config = dict(
    model='image diffusion model',
    dataset='microscope photos of single blood and bone marrow cells',
    objective='epsilon',
    cond_dim=128,
    norm='rmsnorm',
    norm_position='sandwich',
    head_dim=16,
    qk_norm=False,
    layers=16,
    positions='learned',
    muon_scale='original',
    momentum=0.95,
    orthogonalizer='newton_schulz_5',
    adamw_lr_other_params=0.0021,
    adamw_weight_decay_other_params=0.01,
)
Rows from block 13 of a small image diffusion model, named by matrix and row number. Rows with one number within an expert belong to one neuron, the router's apart. Each number is 128 + 32 x the weight over its row's rms, rounded and kept within 0 to 255. All counts start at 0.
Before each expert's rows are labels from the 100 images, of 14976 (inputs lightly noised), where the router gives the expert most weight on average: "patch colour" is the nearest of a few named colours to the mean colour under the peak. Only what is clearly more common there than usual is listed. The data: microscope photos of single blood and bone marrow cells.
# router: router (model.blocks.13.mlp.router.weight, 4x384, trained with AdamW), inputs 192-383
# up: expert up (model.blocks.13.mlp.up, 4x192x384), inputs 192-383
# down: expert down (model.blocks.13.mlp.down, 4x384x192, transposed), outputs 192-383

# expert 3
patch colour: purple; blue
router.3 [121  91 128 104  73  71 185 108 122 153 110 161 139 156 180 144 119  76 141 106 153  90 130 131 195 112 127 173 128 136 174 157  87 133 172 111 119  92 156 145 131 102 149 171  79 132  71  80  88  75 144  81  99 173 159 159 168 158 147 126  71  92  66 155 105 158 107  89 152 115  90  86 118  83 101  90 116 136 158 125  89 143  61  78 115 109  86 119 143 121 174  93 167 100 111 143 138 159 116 102 165 157 141 145 136  74 148 104  81 159 146 101 153 106 163 183  81 170  70 138 130 123 125  86 107 138 134 122 144  91 107 141 179 184  62 141 146 132 112 132 104  99 119 110  76 111  62 105 125 119 111 197  99 184 140 106 140 169 129 139 159 127 187 155 136 162 105 121 120  95 157 158 140 129 130 118 127 164  82 137 152 107 135 142 141  90 124  79 109 152 102 177]
up.0 [128  88  96 116 123 106 111 142  78  30  88 101 117 136 186 101 142 116 179 144 177  97 105 133 140 152 103 125 102 142 198 173 126 107 142 145 140 148 156 170 151  96 158 150 114 104 165 144 110 140 154 120 137 114  85 153 209 115 158 171  78 192 130  64 136  65 159 162 124 136 139 138 153 173 120 147 138 118 120  92  92 121 126 130 144 153 100 113 162 129  97 118 112 187 113 144 184 150 109 120 120 107 106 139 179 187 120 116  86 159 150 146 142 191 140  80 135  97 104 160 115 134  81  53 137 147 143 190 111  63 155  63 114 145 118 165 169 113 116 148 114  66 168 144 149 149 145  99 143 158 178 113 156 154 155 133  86 122 102 131 191 153  52 177 148 140 194 153  82 134 114 152  92 150 102 157  96 180 149 124 139 173 142 152 146 134 125 110 130 156 157  88]
down.0 [108 164 142 158 125 178 120 136 147 138 142 122 124 123 113 142 152 164 108 119 102 120 169 148 120  87 164  94 145  64  97 123  83 135  64 105 155 122 139  79 118 144 135 106 139 128  90 123 214 160 144 132 104  91 133 122  24 132  45 144 135  98 119 190 101 188  86  95 122 118 141 150 108 106 147 119 129 124 137 167  85 106 135 108 135  88 129 146 143 130 137 131 133  97 124 143 122 147 136 149 130 112 120 148  95  72 130 149 146 114 114 131 144  97 103 144  96 107 151 109 140  63 124 199 161 104 140  64 148 187 125 185 151 122 164 103 111 152  99  94 137 155 102 107 137  88  84 157 149 115 114 134 121 119  68  98 142 166 119  90  73 100 200 133  81 128  95 124 163 110 160 123 128 105 135  71 127  84 113 119 112 105 139  46 114  98 106 166 155  75 106 136]
up.1 [152 142 112 168 118 142 118  99 157 162 122 131 111 180 141 181 145 133 111 156 176  80  78 126  81  99 128 124 106 152 145  68 105  71 112 152 113 186 103  68 157 113 141 109  99 179 139  87 137  90 119 144 184 130 138 178 119 175 153 141 162 113  88 138 131 116 175 116 157 159 123 121 132  87 160 150 152 113 136 136 136  86  85 106  99  79 112 106 102 157 103 139 124 122 168 146 119 110 119 117 163 160 107 141 102 122 113  78 150 113  98 139 160 148 108 175 120 134 123 106 168 128 161 181 150 119 192 147 129 121  98  75 115 183 171  89 130 156  97 163 120 151 130 161 126 142  87 153 117 125 199 140 136 132 146 127 106 138  71 110 101  88 159 165 128 153 200  78 136 139 152  79 144  99  86 145 159 176 103 169 110 113  87 130 157 129 105 154 140 102 111 167]
down.1 [ 97 105  91 160 110  95 119 137 150  66 136 108  91  93 141 104 140 162 123 100 110 173 163 177 160 124 134 148 148 154 106 176 133 115 166 120 128  71 181 162  92 205 139  85 140  93 130 120 182 142 111 174  98 160 101  81 126  65 137 129 146 156 162 118  90 127  80 124  63  74  94 154 128 148 112 144 115 100 154 106 114  96 113 186 153 201 124  66 173 130 121 139 137 104  92 127 133 126  98 136  84  69  82 139 148 111 119 156 107 115  85 169  98  89 150 120  98 147 137 136  80 172 112  80 141 103 134 109 130 137 161 166 178 115 143 170 128 119 173 122 137 109 149  99 133 125 149 111 123 153 124  72  83 113  96 109 109  85 123 153  90 139 112 102 111 130  62 190 134 151 104 153 136 137 141 120  91 107 131  91 153 169 167 173 146 113 133 162  99 142 158 111]
up.2 [113  53 123 177 174  40 168  72 137 125 161 115 142 148 104 140 106 162 159 182 104  97 114 168 133 137 129 137 115 119 119 173 165 149 105 147 102 114 171 133 142 103  94 149 101  76 162  88 139 141 100  86 147  99  80  50 152 136 129 143 164  93 117 140  80 191 152 130 158 112 120 149 138 169 148  97  93 120 141 176 145 172 123  86 117 122 105 155 108 182 151 170 113  80 117  86 128 175 140 114 138 132 112 126  75 169 144 120  91  84  75 102 153 139 149  84 163 110 201 181 126 123 110 126 123 126 154 121  89 167 172 121  93 145 150 187 145 149 112 137 117 120 112 157  93  67 131  69 164  72 162 147 113  99 124  59 112 176 114 154 159 171 143  85 121  53 142 127  93 111 140 106 181 128 136  88 154 116  88 139 171 102  60 114 125 131  91 140 112  57  76 151]
down.2 [100 188 194 127  81 172 158 111 133 149 105 106  83 132 133 141  95 146  96  90 170 140  85 122 109 149 150 157 157 119 110 105 127 113 100 122 174 159 125 116 172 131 177  66 114 186 105 128  79  90 159 142 137 137 110  83 138  90  84 120 149 169 155 109 118 115 123 106 126 150 120  99 120 187 109 136 115 106 139  79 112  70 137 103 130 106 166  98 183 123 105  67 110 147 145 140 119 120  78 109  84 134 122  88 163 123 120 112  84 174 176 162  76 119  89 166 135 134  76 114 163 166 105 106 169 109 131  77 175  99 116 159 159 132 129  51  62 104 139 139 169 163 183 128 152 171 147 189  85 173  94 107 139 167 136 168 169 111 151 122 107  93 162 196 157 132  91 115 142 113 128 126  99 181 125 178 113 165 141 103 131 148 176 111 104 160 123 132 135 165 199 153]
up.3 [155  93 124 120 103 107 112 135 152 128 150 181  82  84 193 119 127 108 143 182 128 108  67 113 134 107  96  62 152 220  96  64 143 140  67 128 128  91 156  97 152 121  67 116 125  97 180  74 161  81 144 121  99  94 111 134 138 121 131 144 128 152 118 194 151 104 129 124  84 132 151 163 159 122 150 144 116 122 133 117  84 117 136  90 108  48 135  74 142 148 196  77  77  61 192 119 140 146 105  96 116 111 154 113 121 117 113 125 155 146 156 129 145  63 137  85 139  91 109 124 136 107 186  99 173  95  98 190 123 136 158 190  87 126 141 172 128  38 135  80 117 103 122 121  88 133 160 173 145 173 132 205 159 105 122 113 164 164 124 124 101 115 125 102 119 115 118  73 139 159 107 146 159 174 123  66 114 119 102 113 113 150 163 174 157 134 141 181 138  88 132 131]
down.3 [109 186  99 145 162 206 139 136  65  90 114  84 206  85  66 134 129 163 121 147 149 103 180 131 134 186 115 162 138  19 161 157 148 124 145 105 116 192  94 148 109 120 174 139 174 136 135 142 127 139 108 148 128 160 144 117  93 124 119 132 109 114 114  54 106 106 126 123 111 110  83 102  90 158  93  60 173 115 112 126 153 129 102 137 141 190 181 118 100  73  52 145 109 152 121 146  89 138 138 176 102 148 128 151 126  92 134 139 133 113  86 142 134 196 105 119 141 139 109 133 115 219  91 172 186 143 128 101 153 163 166 122 147 151 178 158 115 208 136 133 138 117 164  70 117 187 101 106 102 104 149  90 111 183 134 152 116  68 167 168 135 150 114 161 151 109 146 166 124 141 132  97 111 100  83 125 134 142 132 130  97  46 101  82 153 116  95  70 160 146 110 157]
up.4 [ 92 157 108  94 151 155 121  97 109  92 155 152 149 180 149 106 113 101 162  54  81 145 154 107 149 135  99 148 143 151 185 191  98 163 188 122 119 113 162 158 141  97  90 160 119  97 118 133 129 124 132  94 128 126 156 131 137 126 189 125 168 105 144 136 177 172 179  63 155 145 140 100  87 130  78  92  56 131 103  67 148 170 153  76 163  83 141 158 122 109 122 116  98 145 159 119 146 166 149 137  94 155 170 128 104 208 161 135 136 152 136 144 195 147 114 125 160 109 144  82 136 138 169 160 108 115 148  80 132 155  42 109 140 166 118  67 125 130 109 149 120 138 140 141 146  82  73 132 152 103 103  69 104 135 150 120 123 127  97 118 136 116 147 210 108 127 135 124 146  76 134  95 107 157 121 151 145 177  99 118 116 151  72 173 129 180 177 141 124 137 158 111]
down.4 [190 141 110 176 111 143 140 101 122 147 198 121  81  91  70 110 154  69 127 191 117 155  99 128  70 203 145 152 132 130 101  66 177 138  89 143 144  98 112 106 110 164 114 159 160 163 131 102 104 126 106 115 135 126  98  87 111 165  67 113 127 126 116 151 105  83  99 148 109  69 114 114 141 124  90 168 193  92 134 147 115 111 107 149 139 180 158 114  99 151 143 125 113 128 134 131 106 138  97 151  98 107 110 128 192  80 130  82 152 154  77 121  96 103 151 197 180  98 129 169 123 120 110 102  97 129  96 135 183  99 164 145 119 126 139 122 142 123 190 117 184  81 113 136 129 109 180 115 130 188 175 202 118 123 118 140 120 177 124 136  80 166  96 118 131 193 122  84 126 191  63 134 158 102 167 129 176  94 192 110 127 178 132  86 137 112  96 146 113 140  84 118]

# expert 2
patch colour: black
router.2 [169 129 156 116 145  99 125 143 153  96 137  68 139 115 175 128  79 130  92 142 144 103 204  97  99 150  72 115  83 150 135 138  61 123 150 119 160  77 146 197 130 158 118 112 139 122 129 114 142 128 147 108 138 204 130 104 140  96 147  83  79  35 132 132 106  98  95  85 193 122 161 179  92 131 176  94 147  83 146 126 131  99 181 152 153 164 149 111 100 108 161 163 110 160 137  99 119 109  97 156 161 120 114 114 123 100 160 119  94 125  99 135 134 122 162 163  81 159 151 116 131 102 104 158 129 123 139 136 181 157 143 144 152  85 171 191 112 128 181 115 163 114  87  74 142 146 174 201 111 111  54 157  63 105 154  88 100 133 100 204 144 182 177 107 115 158 148 152 160 129  98 195 139  94 141  90 182 103 118 124 176 172 155 172 168 152 100 169 157 161 141  77]
up.7 [178 117 132 134 133 165 124  70 138 114 141 164 158 116 160 145 140 139 105 174 109 126 106  91  93 177 127 137 134 106 161 175 147 114 142 141 183 128 136 104 102 171 123 100 126 118 139 143 136  84 148 150 125 118 135 121 133 105  91 135 115 131 184 136 106 118  73 114 148 121 204 170 162 112 183  76 130  94  74  99 175 121  63  95 145 108  92 162 118 177 106 113  93 190 167 157 120 195  60 164 169 123 171 124 150 182 103 155 134  78 152 133  68  86 105 173 125  46 120 117 176 144 149 140 150 124 121 165 128 121 148 104 107  93 153 117 152  55 136 126 139 128 150  91 107 188 219 113 193  59 106 105  77 140 190 162 140 116 149 107 126 186 101 127 115  94 154  80 112 137 106 156  56 182  77 171 138  88  66 124 108 246  51 147 112 118 153 148 151 138 146 132]
down.7 [163 144 151 177 216 153 139 146 105 190  86  94 116 114 126 130 111 104 148 216  63 134 113 124 118  80  76 100 153 176 123 134  99 102 173  98 145 102  63 119 116 137 120 161 144 149 175 111 140 175 127 123 180 161 144 166  95  92 105 157  94 161  89 120 116 153 148 158 128  92  76 128 137  88  94  85  48 112 131 107 150 180 194 178 123 141 148 107 159  97 138 147 102 128 110  89 119 139 148 131 132 176 138 157  36 115 163 193  88 106 151 120 105 178 114  82 103 105 140  75 142  97 165 106 118 121 193  92 145 131 174 142 152 143  84 157 145 142 125 125 146  94 161 117 159 143  98  99 134 208 167 146 114 118 142 147 157 139 144  97 137 173 164 148 112 106 127  45 145 100 139 129 159 128 103 113  66  95 185 113  91 132 112 125 126 168  92 138 160 119 138 140]
up.9 [113 129 124 162 124 152 153  40 109 159 138 154 107 108 139 131 118  85 119  73 215 133 135 137  85 116 157 149 102 202 151 139 114 123 124 118 104 134 112 105 148  93 127 152 109 100 163 199 162 149 145 109 125 143 151  68 103 154 136  80 156 114 126 191  79 143 158 155 120 112 197 119 149  62 105 161 112  92 141  35 121 163 155 127  95 132  97 165 158 170 114 107 118 118 162 140 137 109 136 221 125 118 117 127 160 132 129 148 104 179 154 150 106 124  97 155 145  98 133 107 114 114 201 143 195 145 106 102 174 163 125 146 132 138  89 118 127 113 155 105 123 189 119  71 117  76  70 111 108 151 155 171 164 104 152 164  83 104 151 223 110 112 155  89 135 127 146 140 122  74  60 140 130 112 114 106 129 103  51  97 167 124 102  94 168 146 141  83  72 117 124 105]
down.9 [121  43 137 105 113  73  90 163 111  71 100  96 144 172 144 147 170 147 132 156  57 162 115 133 158 123 125 120 188  78 134 135 133 112  96 124 157 114 189 102 121 155 127  64 172 180 113  37 145 134 128 153  92 101 100 137 163 133  95 155 172 141 159  88 144 120 115  64  92 166  96 148 140 200 124  83 125 119 142 165 159  92  82 105 178 126 181 114 161 120 120 128  97  52 117  80 100 126  86  85  90 165 125 130 134 131  87 112 118 103 106 137 162  90 136 164 132 132  99  96 140 119  93 102  96 142 132 134 101  79 111 144  95 156 151 122 122 182 150 127 168  78 115 114 145 169 137 110 109 106 127 120  86 103  88 138 111 168 108  26 113 120 113 178 108 149 136 135 154 126 170 104 150 125 160 157 112 162 188 107  89 181 213 194 135 134 121 175 150 130 204 169]
up.10 [175 111 104  94  27 143  88 211  70 137 135 124 125 201 134 122  78 170 169 146 185 116 146  86  83 115  98 103 103 186 133 111 121 118  80 156 122 102 137 114 125 137 159 133 129 167 103 179 141 139 163  64  89 107  96  80 128 158 156 183 163 154 132 119 125 111  66 165 134 154 124 137 123 164 106  70 158 109  69 214 149 134 137 143 141 122 132 138 167  66 118 120  90  70 171  75 158  97  73 192 128 133  93 161 133 138 101 130 141 173 112 152 175 121 133 148 106  92 130  85 204  68 125 152 105 107 134 144 127 132 139 134 135  55 171 130 135 169 158 125 135 123 109 133 161 115 109 161  94 151 150 137 161  91 140 198  91 163 179 162 109 111 111 103 132 104 140 131 114 126 216 113  66  54 158 125 116  76 119 134  79 116 160 192 167 128  74  96 133 145 131 152]
down.10 [142  84 124 119 162  79 178  79 143 107 136 100  99 135 159 161 148  89 120 125  56 113  96 144 174 147 168 129 114 127 154 121 130  90 173 130 171 145 131 122 141 169 136 109 165 108 153  38 109 165  92 144 118 119 148  85 182 109 105  95  93  97 136 182 110 178 219 129 154 133  85 127 104  57 105 120  92 105 180 155 165 118 141  87 122 138 144 134 141 149  63 143 154 111  63  79 151 143 134 192 121 139  80 135 148 176 130 114  97  98  91  50 168 142 140 153 129  83  94 112  56 106 170 135  91 123 100 109 137 220 146 117 145 197 132  96 117  55 121 127 149 128 185 100 129 145 135 120 114 173  98 108  79 114 125 109  82 131 105  90 125 100 173 169  76 135  71 143 121 126 140 167 131 151  98 136 121 177 137 112 165 150 104 112 157 144 160 143 123 186 109  71]
up.11 [127 165 142 168 147 137 102  58 113 107 142 104 155 134 127  94 152 103 150 193  52 135  80 136 117 129 108  97 115 132 182 174 170  97 158 157 120 157  73 106  96 126 149 168  94 148 147 127  90 164 119 187 150 153 142  97 139  58  97 115  82 142 184 180  99  82  96 120 106 124  99  76 158 191 127  92 103 113 114 144 166 133 169 130 117 108 129 142  67  83 111 151 139 117 128 112  99 130  85 154 145 129 151 170 113 214 165 115 115  96 133 117  94  76 166 145 153  80 119  91 112 169 168 146 133  75 118  97 153 167 224 138  92 104 146 135 135  95 131 149 128 103 142  85 125 178 149 116 155 123 124 115 154 117 158 136 119 163 167  57 147 221 107 141  91  88 164 118 106 157 104 108 165 122  90  62 154 144 129 148 140 118 102 128 132 154 107  89 156 128 154 127]
down.11 [117  80 127  94  33  92 138 157 167 110 132 146 110 130 176 136 122 136 119  18 221 114 165 146 136 147 135 148 134 132  87 103 133 174  75 122 109 104 165 140 146 129 122  89 107 155  90 125 150  91 152 106  61 127  99 135 142 201 176 123 157 117 123 118 164 122 113 123 151 144 162 150  98  82 146 180 156 121 123  89 135  88  68 125 137 169 125 113 143 160 181  92 132 111 130 132 132  76 105  81 110 111  85  81 197  58 106 116 114 144 100 140 168 120 126 151  97 172 104 136 108  76  72 102 135 131 119 135  96 109  74 142 139 148 145 114 103 175 157 101 128 170 120 140 125 100  71 171 102 109 148 141 105 133  95  91 109  78  90 247  98  66 123  98 164 184  69 180 139  90 130 123 139 133 139 175 170 139 145 115 141 112 186 136 130 109 142 134  88 117 125 114]
up.12 [140 129 139 119 170 186 144 101 126 121 136 194 185 101 121 126 153 131 138 151  45  62  98 110 105 136 137  78 123 140  75 148 117 104 173 137 126 155 133  96 121  96 114 114 191 161 140 173  82 119 138 231 155 144 181 132 101  64 139 213 106 107 126 160 145 130  68 160 180 102 126 134 125 129 152 146  57 120 116  99 101 146 157 157 123  70  64  80 142 164 153 145 126  75 166  74 130 134  84 152  91 113 146  95 179 119 124  95 159  94 122 118 115  67 102 132 123 123  43 117 169 214 149 216 136 145 122  99 116 192 138  92 120 116 101 132 119 131 175 197 132 144 158 111 116 126 167 136 126 149 146 158 173 108 143 144 130 116 185  61 124 167  98 157 120 151 103 122 114 104 109 161 162  57  98 113 136 171 127  89  90 132 111  57  98 167  89 118 141 137 126 140]
down.12 [158 105 137  90 104  51  73  95  94 140 116  54  98 173 132 131 172 145 149 118 213 183 130 146 113 143 161 156 136 170 166 121 110 143  76 126 109 100 155 114 111 157 164 139  84 151 104  89 163 143 139  59  94 104 169  95 151 154 104  68 143 151 211  94 183 127 175 151 119 152 147 126 115 187 109 104 182  97 155 213 164 131 140  98  69 158 182 148  87 103 144 153 148  32 143 120  83  77 170  86 166  91 110 144  83 167 102 147 121 162 148 148 148 144 135 151 121 148 133 103  63  65 137 147  91 139 126 107 184 126 106 198 154 123 150 131 172 156 109 120  72 147  62 133 154  81  89 113 106 118  83 126 123 136 140 121 130 139  53 144  92  89 142 128 129 118 142 145 107 171 141 101 133 173 144  84 183 104 134 129 141 128 170 222 146 119 120 130 130  86 130 124]

# expert 1
patch colour: pink
router.1 [ 85  85 147 101 133 111 104 133 155  73 124 105  81 122 146 122  59 138  89 153 142 139 150 107 112 156  69 122 122 155 157 138 118 151 127 110 138 113 132 182 129 125 182 120 180 101 112 102 158 128 133 122 117 197 144  97 168 122 128  56  74 107 130 122  94  94 126  99 171 105 186 175 119 173 148  87 144  95 101 114 108 110 135 135 132 151 196  72 102 135 151 140 116 151 147  89 144 124 139 146 148 103  98  81 177 102 177 116  78 128 112 123 141 158 132 151  79 135 164  69 171 102 114 167 139 124 140 130 156 173 154 145 183 105 184 168 127 133 157 126 159  90  69 104 134 126 187 182 134 128  81 125  86 116 103  73  77 126  95 195 131 148 164 129 130 159 158 152 155 118 115 180 134  91 145 105 171 118 128  98 157 134 139 173 161 163 104 197 122 155 164  85]
up.1 [196  91 101 195  96 145 135 224 110  96 161 170 151 196 163 143 127  91 160 141  51 156 152 115 162 158  91 140  93  96 208 130 115 111 111  69 126 135 111 100 125 145 125 137 142 145 156  88 108  95 136 198 121 119 134 127 200 139 174 158  98 132  96 122 155 101 104 143 134 102  96  97 114 155  98 163 148 129 128  33 124 174 138 115 147  87 130 137 144  94 203  92  86 160 227 126 188 152 112 124 130  95  92 101 123 168 121 110 131  84 106 130 146 131 152 139 125 108 113 107 162 141  77 143 138  65  95 182 138 151 191 104 126 148 136 163 127 137 116 143 136 125 199 131 169 131 127  71 140 196 121 106 135 135 115  96 102  92 170 160 150 156  90 146 173 116 149 162  92 123 100 140  80 150  80 176 151 255 156 108 194 150 178 150 143 106 107 142 152 132 117 121]
down.1 [201 112  89  96  57  85 112 104 117 137  90  97 136 110 112  77 143 114 131 149 143  78 126 189  87 149 190  95 152 144 122  98 116 101 139 152 161 122 147  98 113 147 105 154 117  73  89 142 120 123 139  74 127 109 126 139  82  93 124 169  81 163 177 143 123 196 169 117 161 127 120 135 119  94 174 112 149 116 173 143 124 121 128 127 129 149 162 129 154  89  75 155 129  80  91 148  77 157  99 153 159  98 124 164 112 166 100 158 145 108 104 108 163  79  95 121  91 122  67 106  86 117 166 146 123  85 135 166 168 118 121 186 150 112 144  95 121 113 131 167  96 171  76 141  88 129  76 146 123  98 111 143  94 174 149  71 142 119  31 119  91 108 165 139  93 186  84 101 102 137 146 117 103 109 138  94 130   5 147 144 128 109 128 143 135 141 112 139 126 138 137  82]
up.4 [125 156 124 108 154  95 154 169 113 149 131 151 143  87  78 135 113  76 154 165  54 178 140  92 130 120 150 129  95  93 180 149 138 122 106 134 117 115 147 118 128 106 160  94 133 135 156  53 175 176 137  86 117 150  93 119 157  85  88  92 147 143 147 173 142 125 137 125 120 119  45  77 149 177 134 135 145 154 130  93 147 117 186  96 150 154 144 169 134 138  87 151 102 104 147 162  93 137 142 142 182 143 117 103 110 195 123 139 140  63  91 179 129 134 114 137 122 126 110 170 196 162 139 151 122  93 122 161 182 125 166  81 105 217 117 160 129  84 124 102 144 152 112 118 143 172 125 114 113 155 108  97 110  97 164 130 127 106  97  63 157 134 132  91 138 149 146 142 162 121 132 208  98 176 129  56 138 163 126 112 155 108 122 151 141 132 117  98 141 142 124  84]
down.4 [165  96 113 124  43 100 112  71 169 117 133  81 171 152 175 135 116  92 122 122 159  54 183 127 133  98 128 150  71 125 166 108 141 137 177 115 116 126 137 121 149 151 142  99 124 165  61 130 114  88 156 139  77 114 158 142  91 177 145 162 109 103 171  80 136 205 132 127 149 134 171 154 128  97 111 126 130  79 109 162 108 106  71 165 111 198 118 169 127 120 162 108 124  91 121 131  76  95  77 124 102 117 139 111 158  70 153 131 135 161  88  70 131 112 151 144 139 187 152 132  99 154 114 140 143 104 139 141 126 130  80 123 112  69 118 139 181 157 136 113 107 139 126 164  67 148 103 167 126 137 125 138 101 123 138 143 141 116 115 187 103 139 106 135 111 151 106 163 106  93 118  29 162  79 179 194 156  63 140 133 131 133 180 124 119  84 115 108 125 129 112 156]
up.5 [181  85 102 131 182 118 104  91 138 138 106 147 149 140 137 177 158 140 106 173 155 146 175 144 120 118 144 146 130 109 182 102  87 186  92 153 106 106 111 105  99  69  71 120  86  62 198  94  69 165 147 161  84 102 100 165 139 122 141 180  68 144  30 211 139 148 207 168 108 116  99 137 186  30 160  89  78 159 129  90 138 149 103 143 107  74 111 171 123 141  91 104 138 111 187 160 135  84 117  79  94 116 164 151  58 171 132 133  93 201 138 186 107 102 142 141 167 136 129 197 196 136 172 109 140 118 129 107 113 123 128 114 104 150 122 120  79 173 107  99 114 140 168 172 152 129 108 109  82 125 151 146 136 117 124 134 131 136 146 129 129 133  83 170  89 108 146 103 171 111 112  88 119 142 127 114  75 124 122  91 120 139  79  81 117 142 113 145 160 127 123 102]
down.5 [ 95 134 133  84 158 172 100 151 154 130 125 151 113 130 126 181 121 157 127  84 114 121 123 198 105 109 117 136 153 169  50 133 133 132 137  53  74 212 170 123 120 133 169 130 154 133  99 109 154 131 121 140 219 136 130  87 174 146  68  27 186 108  87  98 140 145 107 198 160 127 229 122  83 113  91 110 156 163 125 100 115 124 108 121 104 166 115 135 145 124 137 177 109 155 150 103 121 119 136 166 145 112 107  91  99  93 131 117 155  94 129 138 114 180 147 144 146  92 179 120 127 115 152  37 169 118 143 192 116 127 101 163 163 101 139  87 192 127 126 116 131 113 112 151 116 141 122  98 130 169 106 105 107 101 100 154 150 117 115 129 122  88 190  79 103 126 145 160 100 162 136 161 200 100 137 106 194  63 142 101 139 202 144 180 131 114 155 131 125 131 132  86]
up.6 [171 108 111 149 185  72 157 109 110 138 123 115 123  81 123 133 128 120 157 255 169  79 102 122 106 108  99 154  88 146 222 116 157 129  97 112 144 105  99 153  80 105 194 110  95 163 107  75 229 178 129  92 112 129 140 119 161 117  81 132 153 187 169 178 118 123  79 133 124 132  96 118 132 193  90 195 135 136 155 104 152  82 133 115 136 132 158 110 174 143 159 167 134  91 152 169 134 149 121 108 114 186 123 135 155 206 104 118 139 140 124 140 136 141 125 133 106 122 162 136 142 135  91 114 155  97 120 111 170 172 135  80 125 136 121 150 143  56 138 162 116 122 165 147 121 131 102 113 100 131 152  75 160 102 152 100  87 112  87  86 125 112 144 136 131 179 167 179 208 133 129 159 180  81 126  89 130 145 134 108 121 147  72  95  88 136 117 104 128 204 133 135]
down.6 [128 130 127 165 123 153 127 120 116  74 138 151 132 157 133 130 160 114 118 104 128 128 169 164 153 130 221 107 151  72 128 138 125 114 151 125 156 122 137 138 173 114 114 125 168  76 123 154 103 140 132 222 125 166 135 167  40 154 164 184  99  75 172 131 119 199 152 145 149 109 148 121 171  73 114  95 106 131 151 145 125 117  87 132 163 193 111 182 140 160  74 151 145 105  85  82 118  95  96 131 121  98 163 104 115 114 118 178 117 132 123 122 126  99 140 182 148 188  99  94 131  85 235 168  78 121 131 130 111 102 116 161 142  78 140 140  94 178 137 154 133 120  94 119  96 107  48 124 116 141 148 143  63 221 134 124 103 149 149 175 111 108 139 129  94 118 106 132  24 102 180  87 109  95 154 135 126 106 141 127  83 118 167 144 144 109 156 129 137 101  97 109]
up.7 [123  95 107 155  39 157 152 175  75 114 112 124 114 190  45  73  83 127 184 127 140 146 141 136  40 123 121 136 127 150 177  89 119 112  77 130 138 139  75  78  95 102 177 107 191 175  92 219 226 160 139  52 143 117  83  83 148 160 125 100 143 118 144 154 128  88  59 104 134 129 121 134 112 114 138 147 130 104 109  81  99 150 124 141 158 145 165  86  99  64 144 187 103 112 170 125 153 178  61 158 120  91 128 149 147 204 140 163 115 145 152 171 150  93 152 128 127  93 145 101 207 124 115 158 177 100 152 158 108 124 144  74  97 167 158 160 130 164 165  75 138 108 136  92 158 115 125 117 112  89 135  97 146 115 169 106  87 169 168 145 134 129  76 150 118 133 107 130 175 123 170 102  73  69 140  97  93 150 126  75 112 105 151 146 153 141 167  70 130 133 159 110]
down.7 [148  81 123 142 170  82 157  71 178 164 132 115 147  99 225 179 115  93 139 139 162 159 123 122 146 104 128 131  95 142  86 118 158  81 149 156 116 181 145 144 135 194 145  86  83 135 178  68  63  92 143 120  67 127 147 134  92 132 115 155  46 128 136 101 136 182 165 126 136  78 123  99 128 129 119 158 100 124 113 137 157  77 104 116 175 126 123 154 135 167  40  95 150 111 151 116 103  95 150 125 108 142 149 128 124 146 128  82 114 115 108 145 134  95 111 103 136 124 157 134  72  91 135 156  79 106 167 124 191 135  70 173 152 120 140 124 169  92 127 172 164 173 162 136 121 108 134 160 142 175 110 154 122 129 131 116 132  70 100 158 115 149 145 157 100 123  72 136 107 179  97 135 199 127 132 140 178 109 152 129 182 108  94 212 161  88  80 125 125 125 114 131]